From a checkpoint of a small CTC audio transcriber: arch mobilenet_v2, trained on short read English sentences (LibriTTS-R).
Rows from block 6, named by matrix and row number. Each number is 128 + 24 x the weight over the matrix's rms, rounded and kept within 0 to 255. All counts start at 0.
# convs2: project pointwise conv (model.blocks.6.convs.2.weight, 120x480x1), inputs 384-479
convs2.14 [ 92 121 153 127 129 149 157 109 117 142 127 161 121 107 122 157 105 140  98 129 161 138 129 108 124 158 133 163  99 124 134 134 102 142 132 173  73  85 147 154 125 139 140 127 141 125 142  84 163  73 128 140 137 183 156 119 147 162 137 134 114 140 138 139 128 167 135 117 133 129 120 117 142 126  99  99 154 132 145 123 147 111 160 135 116 158 132 113 141 132 110 120 116 153 128 118]
convs2.15 [109 122 163 107 131 122 166 126 101 111 173 116 123  89 139 155 142 123 158 125  84 109 122 110 117 146 101  95  92 106 120  92 133 148 129 134 126 128 161 168 135 121  97 120 113 119 143 140 118 129 134 105 149 127 180 129 126 142 157  96 132 129 117 133 166 126 129 121 123 136 122 135 126 113  79 156  75 132 157 129 153  93 152 156 122 130 128 103 107 139 142 136 149 129 139 116]
convs2.16 [172 142 106  94 117 130 105  83 145 102 115 122 163 146 133  89 119 134 153 131 127 121 115 122 141 107 115 160 113 135 118 132 119 130 156 132 129 132 147 139 143 125 220 136 121  94 167 139 143  97 103 110 113 124  91  95 124 113 102 137 137  93 156 160 161 166 124 117 119 142 149 107 117 128 141  93 136 139 130 165 138  77 126 119 134 148 123  98 150 145 150 119 151 119 119 125]
convs2.17 [107 122 126  97 132  72 144 145 105 141 114 127  91 103 160 126 154 114 147 132 123 120 138 111 154 132 116 130 145 138 135 126 139 102 125 117 142 118 161  96 143 121 153 142 129 116 117 130 141 114  79 145 129 103 138 117 125 167 117 115 157 184 106 129 111 149 136 118 159 144 131 120 105 159 166 192 143 121 114 132 111 123 109  92 145 138 153 122 124 119  84  94  68 181 100 119]
convs2.18 [136 138 174 183 131 119 145 136 129 149 138 105  98 116 112 138 107 108 135 137 138 143 140 140 107 175  99 108 130 134 110 104 164 154 128 135  99 152 103 131 164 129 154  97 111 143 143 116 117 160 108 128 121 160 100 144 149  99 115 115 110 179 133 138 152 154 100 166 126 127 117  92 143 156 101 161  73 106 142 126 126 116 195 137 142 121 109 130 116 103 134 129 121 113 127 103]
convs2.19 [113 125  93 148 110 184 151 117 158 112 116  89 117 140 141 133 148 132 156 171 119 132 114 147 140  96 165 177 120 116 118 151 161 119 140 147 183 170 150 121  81 109 136 147 169 119 164  76 129 122 157 102 158  93 113 132 125 128 134 117 133  81 124 128 149 146 126 106 185 136 162 132  92 143 144 122 152 166 113 170 151 158 151 164 130 121 121 110 155 158 107 144 104 127 137 150]
convs2.20 [125 117 140 143 127 137 121 143 146 111 159 144 143 153 109  96 126 153 114 112 120 143 125 111 153  79 113  81 146 121 164 126 150 134 152 127  89 165 145 141 148 126 112 123 131  97 122 112 122 165 126 135 121 159 131 154 144 125 130 106 148 128 126 109 149 109 163 130 136 139 141 168 126 116 159 126 130 103 109 127 137 166 145 110 156 158 107 141 127 138 162  63 134 122 125 123]
convs2.21 [116 172  85 116 137 147 111 127 128 153 149 148  58  98 103 166 162 131 142 142 105 173 145 112 138 121 138  98 119 143 153 127  92 136 138 165 135 141 117 134 140  90 121 158 121 148 183 166 140 151 124  96 145 118 158 108 114 132 125 137 155 140 145 162 132 104  99  85 157 165 107 121 153 122 114 105 143 136 162  83 140 106  92 161 161 107 125 159 121 128 134 114 136 137  81 138]
convs2.22 [ 95 118  81 114 122 114 179 111 143 163 173 122 125 131  87 164 122 129 147  90 150 120 166 133 150 141 139 134 120 103  89 169 165 131 169 136 111 101 134  82 135 113 113 106 123 135 120 115 131 116 118 123 115 110 119  88 138 141 112 154 127 120 121 111 105 111 123 121  96 141 148 120 148  99 151 122 124  99 120 137 132 139 136 142 136 127 103 125 122  85 130 139 116 119 126 136]
convs2.23 [ 97 128  94 169 165 111  94 139 147 140 157 124  97 169 144 127  85 146 146 165 163 145 135 143 140 129 126 122 116 102 151 113 147 136 120 149 167 171 134 110  96 102 110 100 160 133 155 152 106 118 128 148 153 103 123 140 115 109 163 157 105 122  96 124 110 115 122 131 125 158 109 137 132 167 121 139 121 117  99 114 165 101 138 110 117 126 124 136 152 103 123 103 144 136 142 146]
convs2.24 [111 113 114  67 156 113 177 117 162 140  96 187 129 138 114 151 122 151 136 152 131 115 121  95 106  98 138 142 135 147 127 123 127 137 167 130 149 107 106 131  68 103 130 118  75  89 127 113 112 113 136 164 131 152 131 148  97 149  85 116 143 161 153 120 156 109 108 122 138 106 100 153 125 150  86 113 107 136 162 137 113 172 110 105 119 145 143 109 146 120 117  96 155 129 141 169]
convs2.25 [114 186 142 100 111 127 157 155 125 134 112 164 121 142 126  98  94 119 129 120 124  72 127 110 105  85 140  93 131 123 119 136 156 129 195  97 153 131 154 110 126 123 122 151 119 122 104 135 121  89 147 119 119  98 107 154  79 123 107 128 151 136 144 135 124 177 125 127 148 170 134 141 110 153 113  93  91 118 127 173 141 133 150 144  92 135  87 115 160 128 150 147 117 137 174  73]
convs2.26 [156 122 118 134 149  90 146 105 145 152 154 149 129 186 142 141 121 117 121 141 150 124 139 145 135 150 154 119 111 153 143 150 109 102 187 131 167  97 130  89 107 146 123 159 162 142 121 121 113 129 155 104 126 161 139 105 133 176 153 158  88 117 110 131 141 140 121 121 115 150 122 138 142 132 160  82 117 179 155 181 125 140 146 158 208 109 119 103 102 141 166 114 139 114 108 113]
convs2.27 [129 150 165 125 119 105 119 140 134 140 126 130 143 159 165 119 151 127 117 120  95 117 103 111 100 134 129 130 110 130 153 112 145 122 160 159 120 108 127 131 101 152 107  98 122 109 124  96  99  91  96 104 108 111 132 125 118 154 139 117 129 119 136 143 134 131 125 106 106 109 129 173 151 103 112 186 142 134 112 122 130  80 153 109 118 124 100  99 130 137 121 162 119 128 123 156]
convs2.28 [166 142  87 136 116 120 154 121 119 180 146 115 163 108 131 167 153 142  68 150 101 136 103 131  94 142  84 122 129 153 121 141 140 109 107 111 139 105 109 140 113 117 133 165 118  94 118 114 110 127 113 130 135 125 147 145 123 141 117 116 163 141 133 173 116 151 154 108 128 121 102 136 153 116 136 107 129 178 103 124 159 183 133 123  80 112 113 155 147 161 137 177 141 134  91  91]
convs2.29 [ 66 165  90 113 146 137 107 140 136 112 216 103 106 113 161 107 173 126 144 136 121 104 153 117 133 140 113 143 123  82 142 114 107 103 110 147 123 183 107 105 118 120 131  94  99 152 125 111 111 115 113  99 144 124 134 151 158 136 109 125 178  64 108 157 153  97 121 155 141  82 105 165  85 147 142 124 130 119 136 137 159  73 129 127 154  92 129 134 108 148 139 126 134 125 157 147]
convs2.30 [147 130 128 121 117 145 106 113 150 108 131 170 122 128 158 155 151 115 119 101 124 102 117 131 116 131 151 161 128 114 117 150 104 103 113 112 114 126 161 121 132 149 128 114 155  78 123 105 138  85  78 115 117 113  97  92 161 111  87 132 115 114 123 125 167 139 181 113 144 138 123 136 130 141 125 131 120 154 122 131 107 142 110 100 126 114 124  86 138 115 121 107 123 105 137 139]
convs2.31 [151  97 128 199 166 147 147 117  94 109 147 152 161 156 131 154 156 111 114 168 155 145 124 135 132 141 100 120 163  99 144 115 161 190 101 121 142 193 122 127 116 140  99 111 108 148  94 157 127 161 131 131 130 121  80 145  95  81  99 116 124 109 153 130 122 156 130 106 131 147 179 135 113 114 135 145 137  93 149 159 139 140 114  97 129 121 164  96 133 110 118 103  89 119 121 125]
convs2.32 [110 171 153  97 141  85  94 115 128 132 159 160 130 150 172 142 145 131 157 107 120 119 112 107 148 160 109  83  80 127 157 158 120 141 106 128 126 127 123 115 159 115 168 121 125 109 114 101 180 110 144 100 119 140 132 116 145 169 151 131 116 142 147 126 142  97 138 126 128 110 135 153 183 164 154 123 141  84 114 130 114 143 132  96 163 150  97 100 112 157 112 156 109 132 103 170]
convs2.33 [109 142 102 110 155 162  92 115 107 107 119 117 110 134 121 109 110  81 117 145 140 111 120 146 141  94 123 143 112 154 148 106 114 172 140 118 108 125 134 157  88 118 130 147 115  94 115 121 141 133 128  94 101 143 134 151 179 124 128 156 139 137 107 134 103  89 120 118 184 121 167 110 133 122 116 122 119 125 170 173 111  96  74 134 117 146 104 109 120 153 164 168 137 126 102 159]
convs2.34 [126 108 115 165 148 154 110 132  98 139 114  87 112 104 114 115 126 148 136 125 152 107 150  90  92 144 115  94 122 140 135 144 136 166 136 110 149 133 137 101 117 148 121 125 129 155 112 133 129 103 136 113 139 130  98  97 130 125 149 135 107  99 108 152 201 156 116 111  66 170 165 112  84  84 146 132 150 133 116 124 148 103 126 119 110 139 139 146 150 164 136 121 110 117 104 127]
convs2.35 [ 94 128 104 113 100 125 165  92 129 129 110 116 148 143 117 123 151 154 151 113 154 124 144  97 111 139 108 147 189 152 141 109 164 156 126 122 112 118 134 105 129 134 117 121 124 133 165 114 131 131  75 146 133 113 125 134 175 108 135 126 160 110 132 113  97  93 140 120 131 106 150 126 101 127 136 167 191 120 130 124 129  59 147 166 160 140 100 122 111 138 125 139 152 168 104 101]
convs2.36 [125  93 107 149 177 161 115 126 140  92 119 129 129 112 118 147  94  89  83 132 109 124 136 120  93 125 146 149  70 103 108 169 135 153 155 126 162 163 133 157 123 164 113  74 138 124 130 116 132 152 108 155 136 132 127 100 160 117 155 152 179 124 131 160 149 105 139 175 155 120 127 138 173 115 139 134 129 150 133 163 164 149  96 127 140 135 139 123 110 128 127 142 139 109 124 134]
convs2.37 [144 137 123 152 107 148 143 106 156 144 123 124 131 114 144  94 149 106 134 142 118 130 125 113 141 182 154 121 159 155 175 150 161 141 131 104  91 122 169 127  84 153 173 131 157  90 142 101 158 141 132 110 126 102 115 111 176 133 130 112 163  66 131 112 111 115 131 111 114 117 128  82 101 117  88  98 125 107 117 149 147 140 124 163 129 148 104 110 134 125 111  98 143 125 142 169]
convs2.38 [101 117 167 133 136 105 128 114 162  85 120 145 109 138 127 159 140  99 122  95 107 115 148 141 146 140 134 119 161 102 155 109 161 154 150 104  93 115 104 131 118 133 130 126 125 123  97 171 167 145 121 105 189 167 112 149 151 159 116 117 126 127 141 172 117 140 138 151 107 126 137 132 122 137 124 148  90 130 124 120 170 150 146 135 219 156 108 123 116 151 134 107 157 130 104 133]
convs2.39 [167 129 100 100 135 173 121 165 103  93 122 168 115 141 107 127 125 131  94 141 130 118 138 148 137 157 130 132 135  86  83 108  87 111 109  93 169 127 113 122  82 130 128  70 118 141  85 133 123 107 123 101 113 110 128 115 132 106 149 117 162 166 125 190 100 149 122 129 117 101 182 134  97 148 128 152  88 112 144 140 156 161 105 143  97 107 153 126 121 142 102 139 153 155 121 124]
convs2.40 [143 122 138 146 139 125 145  85 111 146 121 129 107 111 176 102  88 146 159 115 118 137 140 144 111 106 141 128 149  93 109 164 135 177 115 124  96 132  96  73 149 150 145 108 124 185 119 109 189 149 141  69 116 105 188 146  99 139 121 111 102 141 135 112 117 164 123  93 161 157 109 133 139 113 164 134 107 141 134 131 143 104  99 153 145 139 120 113  92  99 129 124 142 103 135 140]
convs2.41 [172 116 111 129 138 134 157 139 143 135 146  94 188 115  57 122 145 107  96 122 114 140 103 162 174 127 134  83 120 138 110 124 132 113 137 112 142 160 121 107 148 115 135 110 137 176 137  94  99 138 144 149 171 118 138 137 121 106 109 101 110 130 101 108 139 134 125 137 152 140 161  99 113 155 132 132 124 107 130 108 105 117  97 128 167 117 125 201 121 124 108 116 149 112 111 121]
convs2.42 [146 100  91 128 112 115 128 131 134 143 134 138 155 122 123 145 113 134 110  83 157 107  76  82 135 111 101 144 118 139 149 173 124 111 148  76 124 126 135 105 118 134 105 109 121  70 157 149 130 145 128 116 131 121 134 164 118 103 124 181  87  80 130 138 107 142  90 140 157 158 121 118 123 106 116 122 134 104 146 174 185 190 111  96 127 178 123 134 126 148 133 178  94 131 118 131]
convs2.43 [ 54  91 164 159 136  87  97 137 111 119 107 107 131 109 101 130 125 114 132 116  92 128  81 101 133 128 128 115 149 141 190 125 139 123  95 145 123 129 133 107  77 106 117 114 127 118  85 135 117 130 129 138 123 137  65 106 129 123 127 107 138 113 140 172 137 139 153  75  96 167 105 128 128 133 152 150  97 148 111 111 159 126 125 151 120  94 142 135 143  87  93 132 153 142 129 115]
convs2.44 [141 119 137 103 122  79  87 159 150 150 116 114  99 128 150  95 145 130 153 121  74  90 172  99 129 133 126 114 147 144 157  64 141 129 139 132 130 151 105 152 105 106 161 113 187 152 138  93 134 108  68 128 125 109 125 148 150 116 113 121 141 170 109 115 179 156 152 170 124 140 121 151 133 118 131 128 119 169 131 120 183 107 120 100  94 160 148 102  91 116 144 138 124 115 134 123]
convs2.45 [116 101 127 127 144 160 128 118 158 110 156 141 106 135  99 113 168 134 171 139 174 149 134 106  94 127 128 127 103 125 109 142 153  85 114 101 155 166  98 120 126 100 139  81 155 154  99 105 136  85 105 116  83 132 151 180 104 101 112  96 117 115 152 123 110 126 176 103 139 114 128 142 123 115 149 128 144  79 140 148 143 120 129 105 124 134 124  99 122 106 121 136 105 126 154 121]
convs2.46 [ 90  93 143 172 122 136 113 132 126  67 112 150 111 117 100 169 147  76 130 119 146 149 144 152  93  96 119 144 117 116  96 108 103 139 143 147 106 105  85 125 122 128 208 128 107 127 142 108 103  73 165 158 150 133 118 155 138 127 115  87  99  67 133 122 137 107 146 139 111  91  88  80 148 121 128 121 124 200 141 145 134 145  89  98  97 150  65  98 133 131 102 156 130 145 182 130]
convs2.47 [147  75 134 134 159 107 115 124 127 121 117 120 171 131 160  90 159 143 137 132 127 141 152 122 101 121 136 150 115 165  96 126 162 129 153 147 126 153 155 138 109 127 139 122 174 150 140 140 117 160 135 136 148  89 126 121 134 163  76 146 113 141 116  85 167 144 129 110 114 110  88 138 118 111 140 122  72 152 146 130 141  97 108 117 143 132 146 142 152 150 108  56 150 137 132 129]
convs2.48 [119 134 158 156 137 115  94 145 116 119 117 108 167 142 143 123 143 175 145  94 111 127 102 129 137 117  95 125  99 154 136 122 127 137 124 104  94 169 108 141 145 132 112 136 131 116 151 115 113 143 167 112 155 108 128 168 110 140 134  91 126 110 110 122 131 107 156 109 124 142 145 138 149 117 126 140 145 141  78 169 117 115 119 103 129 138 123 103 125 145 120 154 146 116 128 124]
convs2.49 [127 139 134 110 143 171 141 128  99 130 148 161 135 126 139 136 136 143 131 139  87 125 159 118 147  99 133 143 143 126 165 125 137 141 143 160 100 107 114 144  79 113 116 102 134 125 159 151 111 145 183 148 143 103 123 113 123 122 141 179 156 147 118 163  99 137 157 116 145 102 127 123 116 120 102 117 149 130 115 110 141 126 143 147 120 119 113  86 138 177 155 177 169 134 142 129]
convs2.50 [155 158 110 151  96 126 140 153 121  96 103 153 166 106 158  90 104 155 172 114 148 114  77  99 115 128 104  82 203 144  97 129 134 122 122 151 104  97 153 124 187 135 120 135 122 113  97  71 110 134 143 115 138 121 171 123 133 123 120 132 151 105 168 138 144 117 100 154 147  90 143 117 141 102 141 111 128 127 140 162 150 106 179 127 131 114 119  98  97 145 156 176 141  99 130 136]
convs2.51 [153  91 151 104 109 111 151  98 111 145 147 149 122 115  98 163 147 122 141 158  73 123  95 137 134 116 141 142 103 140 145 137 169 151 137 119 125 141 155 140 133 100 104  95 147 142 132  95  99 124 114  80 126 133  94 139 127 112 131  84 140  99 126 132 108  82 141 148 105 141 128 124 119 148 110 114 132 124 170 134 138 145 107 129 132 120 103 146 115 103 123 160  80 135 124  97]
convs2.52 [121 173 146 122 104 143 137 141 134 104 133 125 123 131 108 135 155 172 128 146 139 122 128 129 126 141 142 139  92  93  92 166 131  79 117 153 127 165 135 121 176 139 112 107 122 136 145  81 167 133 153 135 129 137 140 125 126 161  77 122  92 110 165 139 133 115  96 125 143 157 128 175 150 108 122  73 166 133  98 147 117 112  76 176 138 109 123 147 116 148 123 123 162 127 138 131]
convs2.53 [ 92 113 110 118 156 124 144 124 155 151  94 104 146 100 139 156 161 146  91 133  90  81 161 124 122 122 141 116 102 175 144 159 138 168 159 113 145 115 126 130 114 154 155  87 130 161  78 116 113 139 156 142 118 120 165 171 107 141 115 110 156 113 158 102 134 153 108 152  97 156 116 132 155 141 160 156  71 135  74 175  70 157 120 109 181 115 135 166 145 128 145 140 100 147  99 172]
convs2.54 [123 113  99 154 164 153 157 152 140 105 116 135 142 143 149 113 143  91 133 110 135 114 105 109 170 134 112 102 136 146 148 114 139 126 121 106  96 104 116 150 107 123 146 116 129 140 108 125 103 138 102 162 146 133 192 124 121 113 136 130 192 136 153 161 126 122 109 164 150 108 111 152  92 130 145  88 130 159 105 117 157 103 104 199 101 152 117 138 128 153 148 142 123 142 138 108]
convs2.55 [151 161 111  67 141  94 156 152 101 179  86 127 127 126 138 112 105 130 113 143  61 144 127 113  86 123 121 157 135 117 119 127 121 106 102  99  94 130 129 107 121 153 113 170 133 141 125  82  85 142 177 121 113 121 156 113 131 140  98 137 106  53 134 145  97 123  77 110 140 131 145 154 155 145 165 122 123 134 117 164 116 132 126 113 104 104 144 119  94 108 107 135  89 120 123 123]
convs2.56 [121 139 127 112 136 127 111 115 147 143 101 111 127 151 107 117 140 125 149 103 129 110 168 116 104 125 133 141 149 141 147 153 143 104 148 164 133 126  97 129 131 122 118 174 134 145 143 116 164  91 128 148 113  91 114 134 121 146 120 132 132 104 127 145 158 124 125 101 109 113 104 123 148 118  90 134 140 131 138  87 122  88 105 127 161  99 135 117  99 140 122 102 147 130 114 104]
convs2.57 [158 133  92 119 126 178 100  91 136 147 135 141 147 138 124 173 143 123 143 117 151  97 137 109 110  97 150 117 164 179 170 129 165 173 115 128 132 101 139 121 135 129 151 130 121 152 173 114 130 150 117 143 112 151 104 159 136 103 157 123 107  71 156 177 151 148 131 132  96  93 145 136 143  89 132 153 148 110 111  84 120 147 128 135 179 155  99 121 133  70 126 151 143 172 158 143]
convs2.58 [152 164  93 126 144 158 145  96 152 127 110 147 119 131 124 125 132 120 121 106  87 142 128 127 115 106 116 189 107 119 158  93 150 165 128 131 136 130 131 121 131 108 146 104 125 107 147 152 143 129 124 133 132  98  97  96 158 146 190 102 174 108 115 120 116  92  79 146 188 133 121 121 155 108 128 127 124 132 121 160 123 128 141 119 118 155 131 123 137 140 155 144 143 149 137 146]
convs2.59 [178 133 160 119 112 163  60 109 165  86  91 117 133  60 150 113 118 145 115 125 104 110 171 117 143 104 124 167 165 147 151 150 137 104 169 119  94 110 157 115 154 142 173 166 155 101 133 144 140  74 133 120 162 139 147  82 134 112 158 132  93  95 114 116  99 127 163 134 132 151 128 120  80 110  90 156  82  96 125 156 135 113 127  99 161  92 142 108 144 109 115 127 151 159 113 150]
convs2.60 [161 135  73 141 131 138 160 172  85 159 104 183 169 122 115 178 144 150 122  96 114 109 137 127  94 108 101 116 141 145 130 102 137 125 132  71 115 128  88 127 108 112 116 147  96 103 142  86 134 125 119 109 125 110 152 196 183 140 136 122  85 141 173 139 150 140 133 193  92 110  69 108 150 124 125  87 131 108 129  92 166 150 142 129 151 120 120 117 146 160 158 135  96  83 125 113]
convs2.61 [114 110 169 127 162 146 110 169 119 173 153 117 182 148 102 130 147 109 155 141 104 145 119 118 133 133 153 120 120 193 127 117 165  97 104 116 121 120 133 170 169 134 110 118 120 137 107 161 129 160 122 210 135  94 110 167 161  91  85 134 116 141 135 120 153 105 157 144 169 142 138 133 163 113 149 185 126 115 135 146 105 126 161 131 142 115 137 191  98 126 163 150 158 141 121 118]
convs2.62 [105 143 127 108  95  99 150 134 118 142 113 165 137  94 133 126 124 150 125 114 113 158  96 106  94 120 123  60 144 139 137 103 123 130 137  97 125 132 115 115  77 157 128 118 113 140 115 149  83 141 138 148 124 117 113 150 167 103 137 104 109 107 113 101 157 144  99 168 144 143 128 103 116 105 103 169 146 147 136 130 134 151 150 124 123 125 138 149 117 181 122 118 108 159 126 107]
convs2.63 [121 138 155 139 124 130 127 175 135 128 155 150 151 127 163 129  96 131  90 134 143 180 100 112  78 136 124 115 158 119 122 102  64 133  79 156 113 158 199 133 130 141 114 128  91 113 143 121  72 117  91  82 133  60 107 104 149 125 145 122 114 118 132 137 146 127 165 133 102 127  83 146  85 148 117  88 132 122 103 117  79 125 138 129 103 148 114 131 119 160 115 156 156 112 143 126]
convs2.64 [146 131 135 158 130 139 122 116 151 155 118 131 135 115 111 120 163 107 123 152 158 108 119 152  85 105 132 129 148 153 120 127 158 113  97 141  90 107 108 102 124  94  98 154 114 137 116 103 135 137 175 124 130  95 136 109 119 118 117 108  90 164 153 146 106 122 127 125  91 113 141 132 171 147 132 156  96 123  84  89 176  95 126 130 118 132 160 147 134 140  86 144 109 109 107 104]
convs2.65 [124 110 121 117 155 158  90 172 124  87 155  86 123 145 134 135 112 113  92 101 130 111 161 122 126 155 102  93 137 109 143 128 103 142 154 151 165 170 147 124 133 107 110  86 121 131 138 118 155 121 153 123 132 146  90 158 128 104 104 118 116 167 127 121 162  96 145  97 137  77 134 121 117 112 159 131  75 118 156 133 141 103 145 116 132 126 122 170 157 112 154 134 128 123 124 127]
convs2.66 [133 139 139 146 113 161 160  99 161 119 142 124 139 166 137 153 104 126 168 152 186 133 128 119 147 134 147 156 145 110 120 137 139  90 104 146 132 107 119 122 121 150 127 135 109 152 128  64 139  71 113 148 171 175 113 136 132 118 171 149 192  96 133 160 144 108 115 104 128 162 113 148 142 151 109 109 116 104  56 173 173 115 110  96 117 170 129  85 138 123 129 175  83 106 123 120]
convs2.67 [157 136  96 128 164 125 103 144 147 129 154 135 120 140 110 133 151 120 131  52 135 136 122 144 125 119 168 118  90 140 102 123 120 120 141 128  99 106 118 122  98  96 153 130  74 178 128 158 162 100 182 119 136 134 133  65 101 162 137 145 173  92 153 137 104 108 135 100 139 154 174 139 157 124 122 118 109 159 160 122 111 148 159 141 155 142 150 159 119 109 123 108 131 106 122 122]
convs2.68 [ 98 129 135 135 123 102 154 137  99 130 135 116 140 141 128 160  77 114 155 116 103 111 143 106 126 150 150  91 109 129 170 103 108 108 122  96 129 163 133 117 153 133 100  94 147 101 150 154 137  82 132 168 119 137 117  76 118 174  86 169 159 128 109 124 113 134  94 150 107 167 158 161 173 141 161 148 159 129 114 146 159 156 101 110 152 122 103 104 115 113 133 169 141 135  87 108]
convs2.69 [108 118 124  93 139 136 102 115  88 175 162 125 110  92  83 128 118 155 138 147 126 148 105 116 129 114 135 120 125 132 127 116 145 110 132 140  80 165 100  99 150  95 112  90  97 166 152 139 146 145 106 129 136 112 151 116 163 149  81 121  93 111 115 120 109 158 126 107 123 199 118 120  77 135 154 151 123 114 125 165 146 143 233 132 153  97  93 170 125 121 116 119 168  91  68 138]
convs2.70 [154 101 117  96 165  85 111 119 124 116 173 102 154 151 170 186 130 114 115 143  84 134 100 124 157 129 123 144 153 127 133 127 100 108 117 156 158 137 124  98 118 163 131 131 171 101 105 140 161 116 148 112 150 118  78 155 113 122 174 152 112 123 124 149  99 144 104 157 106 136  99 166 106 137 116 146 161 140 148 129 153 165 120 120 115 183 111 116 115 102 137 119 114 153 123 107]
convs2.71 [141 122  95 138 115 126 147 118 141 111  86 108 159 101 111 160 125 145 117 121 144 125 119 122  89 112 133 150 135 170 130 145 137 122 104  93 117  90 150 120 138 162 124 119 141 121 117 108 144 103 133 128 144  93 136  99 159 142 151 114 124 157 115 150 144 144 152 160 148 182 157 117 119 130 103 167  51 150 120  98 127 144 160 128 158 138 108  77 194 139 168 149 125 127 106 109]
convs2.72 [139 172 141 122 105 123 115 132 119  98 166 142 123 113 116  94 120 133 117 131  80 170 137 163 143 105 176 146 120 130 103 127 117 119 151 126  79 160 133  85 117 134 150 127 139 121 124 103 106  98 149 143 116 142 107 126 132 151 124 154 128 154 139 161 119 136 124 137 129 125 139 119 169 119 133  78 155  89 119 100  93 111 100 122 120 145 136 116 150 135 147 119 116 105 153 124]
convs2.73 [118 165 109  89 160 153 116 152 108 120 133 100  99 151 125 100 190  96 139 122 124 156 136 115 146 146 111 164 109 116 159 141 123 155  88 114 136 146  66 122 113 104 146 114 149 143 117 110 153  59 150 162 154 153 128 151 126 110 114 105 149 189 116 144 132 131 163 109 138 137 153  91 115 100 111 130 127 174 127 147 173 183  78 148 121 110 113 124 158 147 113 148 142 142 145 159]
convs2.74 [114 143 146 152  96 137 116  85 123 121 153 135 134 119 146 114 146 153 112 141 114 122 119 122 141 104 116 148 137 109 136 139 122 108 151  98  90 104 153 159 129 111 125 135 110 147 112 121 105 119 177  93 165  89 108 137 138 115 131 136 142  88 102 145 117 178 139 153 106 115 141 139 122 101 118 140 155 144  94 127 135  90 123 148 117 127 103  84 115 144 154 144 137 131  89 135]
convs2.75 [152 153 118 126 145 120 176 110 135 145 121 158 141  99 133 169 137 126 159 133 119 131 110 134 122 114  87 133 131 134 134  92 189  88 120 124 110 108 132 102  87 140 143 106 133 115 154  88  96  97 142 103 167 156 161 150 119 123 156 128 113 110  99  67  86 141 136 148 152 163 122 143 161 151 140 111 151 153  83 125 111 114  96 121 120  89 136  70 145 120 105 171 121 141 176 106]
convs2.76 [163 148 157 173 110 122 191 128 150 119 162  80 125 135 118 140  93 138 140 129 159 134 166 154 126 141 127 126 122 172 114 116 104 120  93 133 138 107  80 145 192  83  82 168  97  66 190 160 124 122 149 152 133  95 163 154 143 153 149 138 109 180  97  72  92 109  96  71  97 124  98 137 123 164  90 136 117 127 112  89 122 123 110  84 125 172 115 150  93 129  76  86 147 133  98 130]
convs2.77 [140 125  81 112 138 130 146 140 125 157 117  95  86 120  94  83 158 109 125 163 137 151 163 166 138 135 131 104 128 105 167 125 111 141 104 153 114 111 142 145 142 117  84  61 146 107 129 140 119 114 116 126 117 137 129 139 106 104 113 135 147  91 107  88 123  93 155 168 120 138 136 127 109 140 116 163 126 148 132 130 151 139 121 151 125 127 151 140 101  86 121  97 149 151 115  81]
convs2.78 [114 122 109 108 180  58 108  83 108  92 157  96 162 125 100 170 120 173  98 125  98 176 143 125 147 114 168  97 122 166 128 116 133 103 108 137 117 117 131 151 144 150 180 123 141 172 111 144 113 156 133 109 127 142 143 141 156 126 123 145 104 169 142 141 123 152 128 108 130 107  88 116 111 120  95 157 117 109 148 116 101 147 129 155 106  98 106 131  86 116 103 165 137  97 105 170]
convs2.79 [137 132 113  90 141 100 141 132 112 127 143 127 111 118 161 123 126 121 158 159 155 122 141 111 140 123 153 151 139  90 103 164 118 120 151 111 105 117 125 111 146 136 165 127 112 146 109 130 125 116 136 153 109 123 115 163 176 106 161 105 114  67 114 104 116 102 111 100 143 142 146 111 126 136 149 117 145 169 114 148 149 132 128 183 108 136 112 106 137 112 124 108 118 141 170 111]
convs2.80 [106 116 102 144 120 108 131 144 121 122  74 106 112 158 172 152 116 116 140 149 153 112 120 148 174 145 130 114 118 115 139 131  96  73  94 105 107 130 123  90 169 173 126  93 164 104 187 110 144 112 119 119 134 103 191 177 123 134 124 134 133  94 139 159 170 117 115 139 118 104 143 135 140 124 119 151 128 142 120 120 106 103 157 119 171 132  89 117 167 117 140 125 160 118 110 120]
convs2.81 [ 88 169 147 152 111 144 108  93 117 121 141 131 117 119 136 169 152 116 152 166 112 127 134 140 145 120 104 128 107 145 134 133 125  95 110 102 147 115 127 115 121 110 109 164 146 183 123 152 113 114 149 135 118 163 147 125 123 164  91 148 112 153 140 137 139 147  92 114 118 119 143 128 141 150 123 130 114 119 110 156 142  92 161 105 143 136 146 136 131 130 147 126 130 144 126 125]
convs2.82 [148 114 119 160 126 141 141 115 157 126 143 108 108 114 138 114 145 118 152  94 114 104 118 110 135 137 153 123 135 112 146 115 126 136  97 137 135 128  99 157  97 108 115 134 112 115 167 153 152 117 161 155 143 153 129 177 100 111 150 123 154  99  67 170 100 127 133 173 137 161 116 101 130 102 110  57 112 102  92  97 114 129 125 146  86 143  71 100 118 133  78 118 141 113  86 116]
convs2.83 [149 166 146 175 138 101 169 121 139 107 157 129 122 120 107 112 118 131 125 134 138 105 117 106 117  80  91 152 130 138 102  99  91 148 147 153 113 121 124 137 161 101 113  85 143 130 151 102 143 113  73 123 125 172 111 148  97 159 132 105 131 137 129 136 107 113 112  71 100 105 119 152 135  91 120 133 153 152 104 103 146 120 143 102 153 104  96 158 117 128 118 144 116 133 118 171]
convs2.84 [ 93 141 157 148 173 141  90 143 141 162 156  92 117 148 107 110 165  93 166  95 126 138 126 113 118  89 121 111 113  99 139 151 150  94 127 152  88 117 137 137 138 105 146 127  87 138 161  87 130 148  81 117 126 137  92 130 150 136  76 164 118 123 133 152  86 148 164 110 128 122  78 133 139 137 143 138 114 129 155 104 153 147 144 110 175 149 135 144 141 120  97 112 163 146 123  95]
convs2.85 [139 114 162 147 171 144 104 128 116 125 135 170 124 168 122 126 148 167 167 109 102 141 152 148 165 121 110 139 128 162 110 155 108 138 132 105 109  91 124  91 114 135 167 118 172 123 124 111 147 127 142 126 112  92 116 115 148 141 143 135 176 116 130 148 131 131 103 140 110 110 137 143 132 136 144 138 159 140 149 163 126 137 130 119 118  83 101 126 138 113 129 101 144 148 131 114]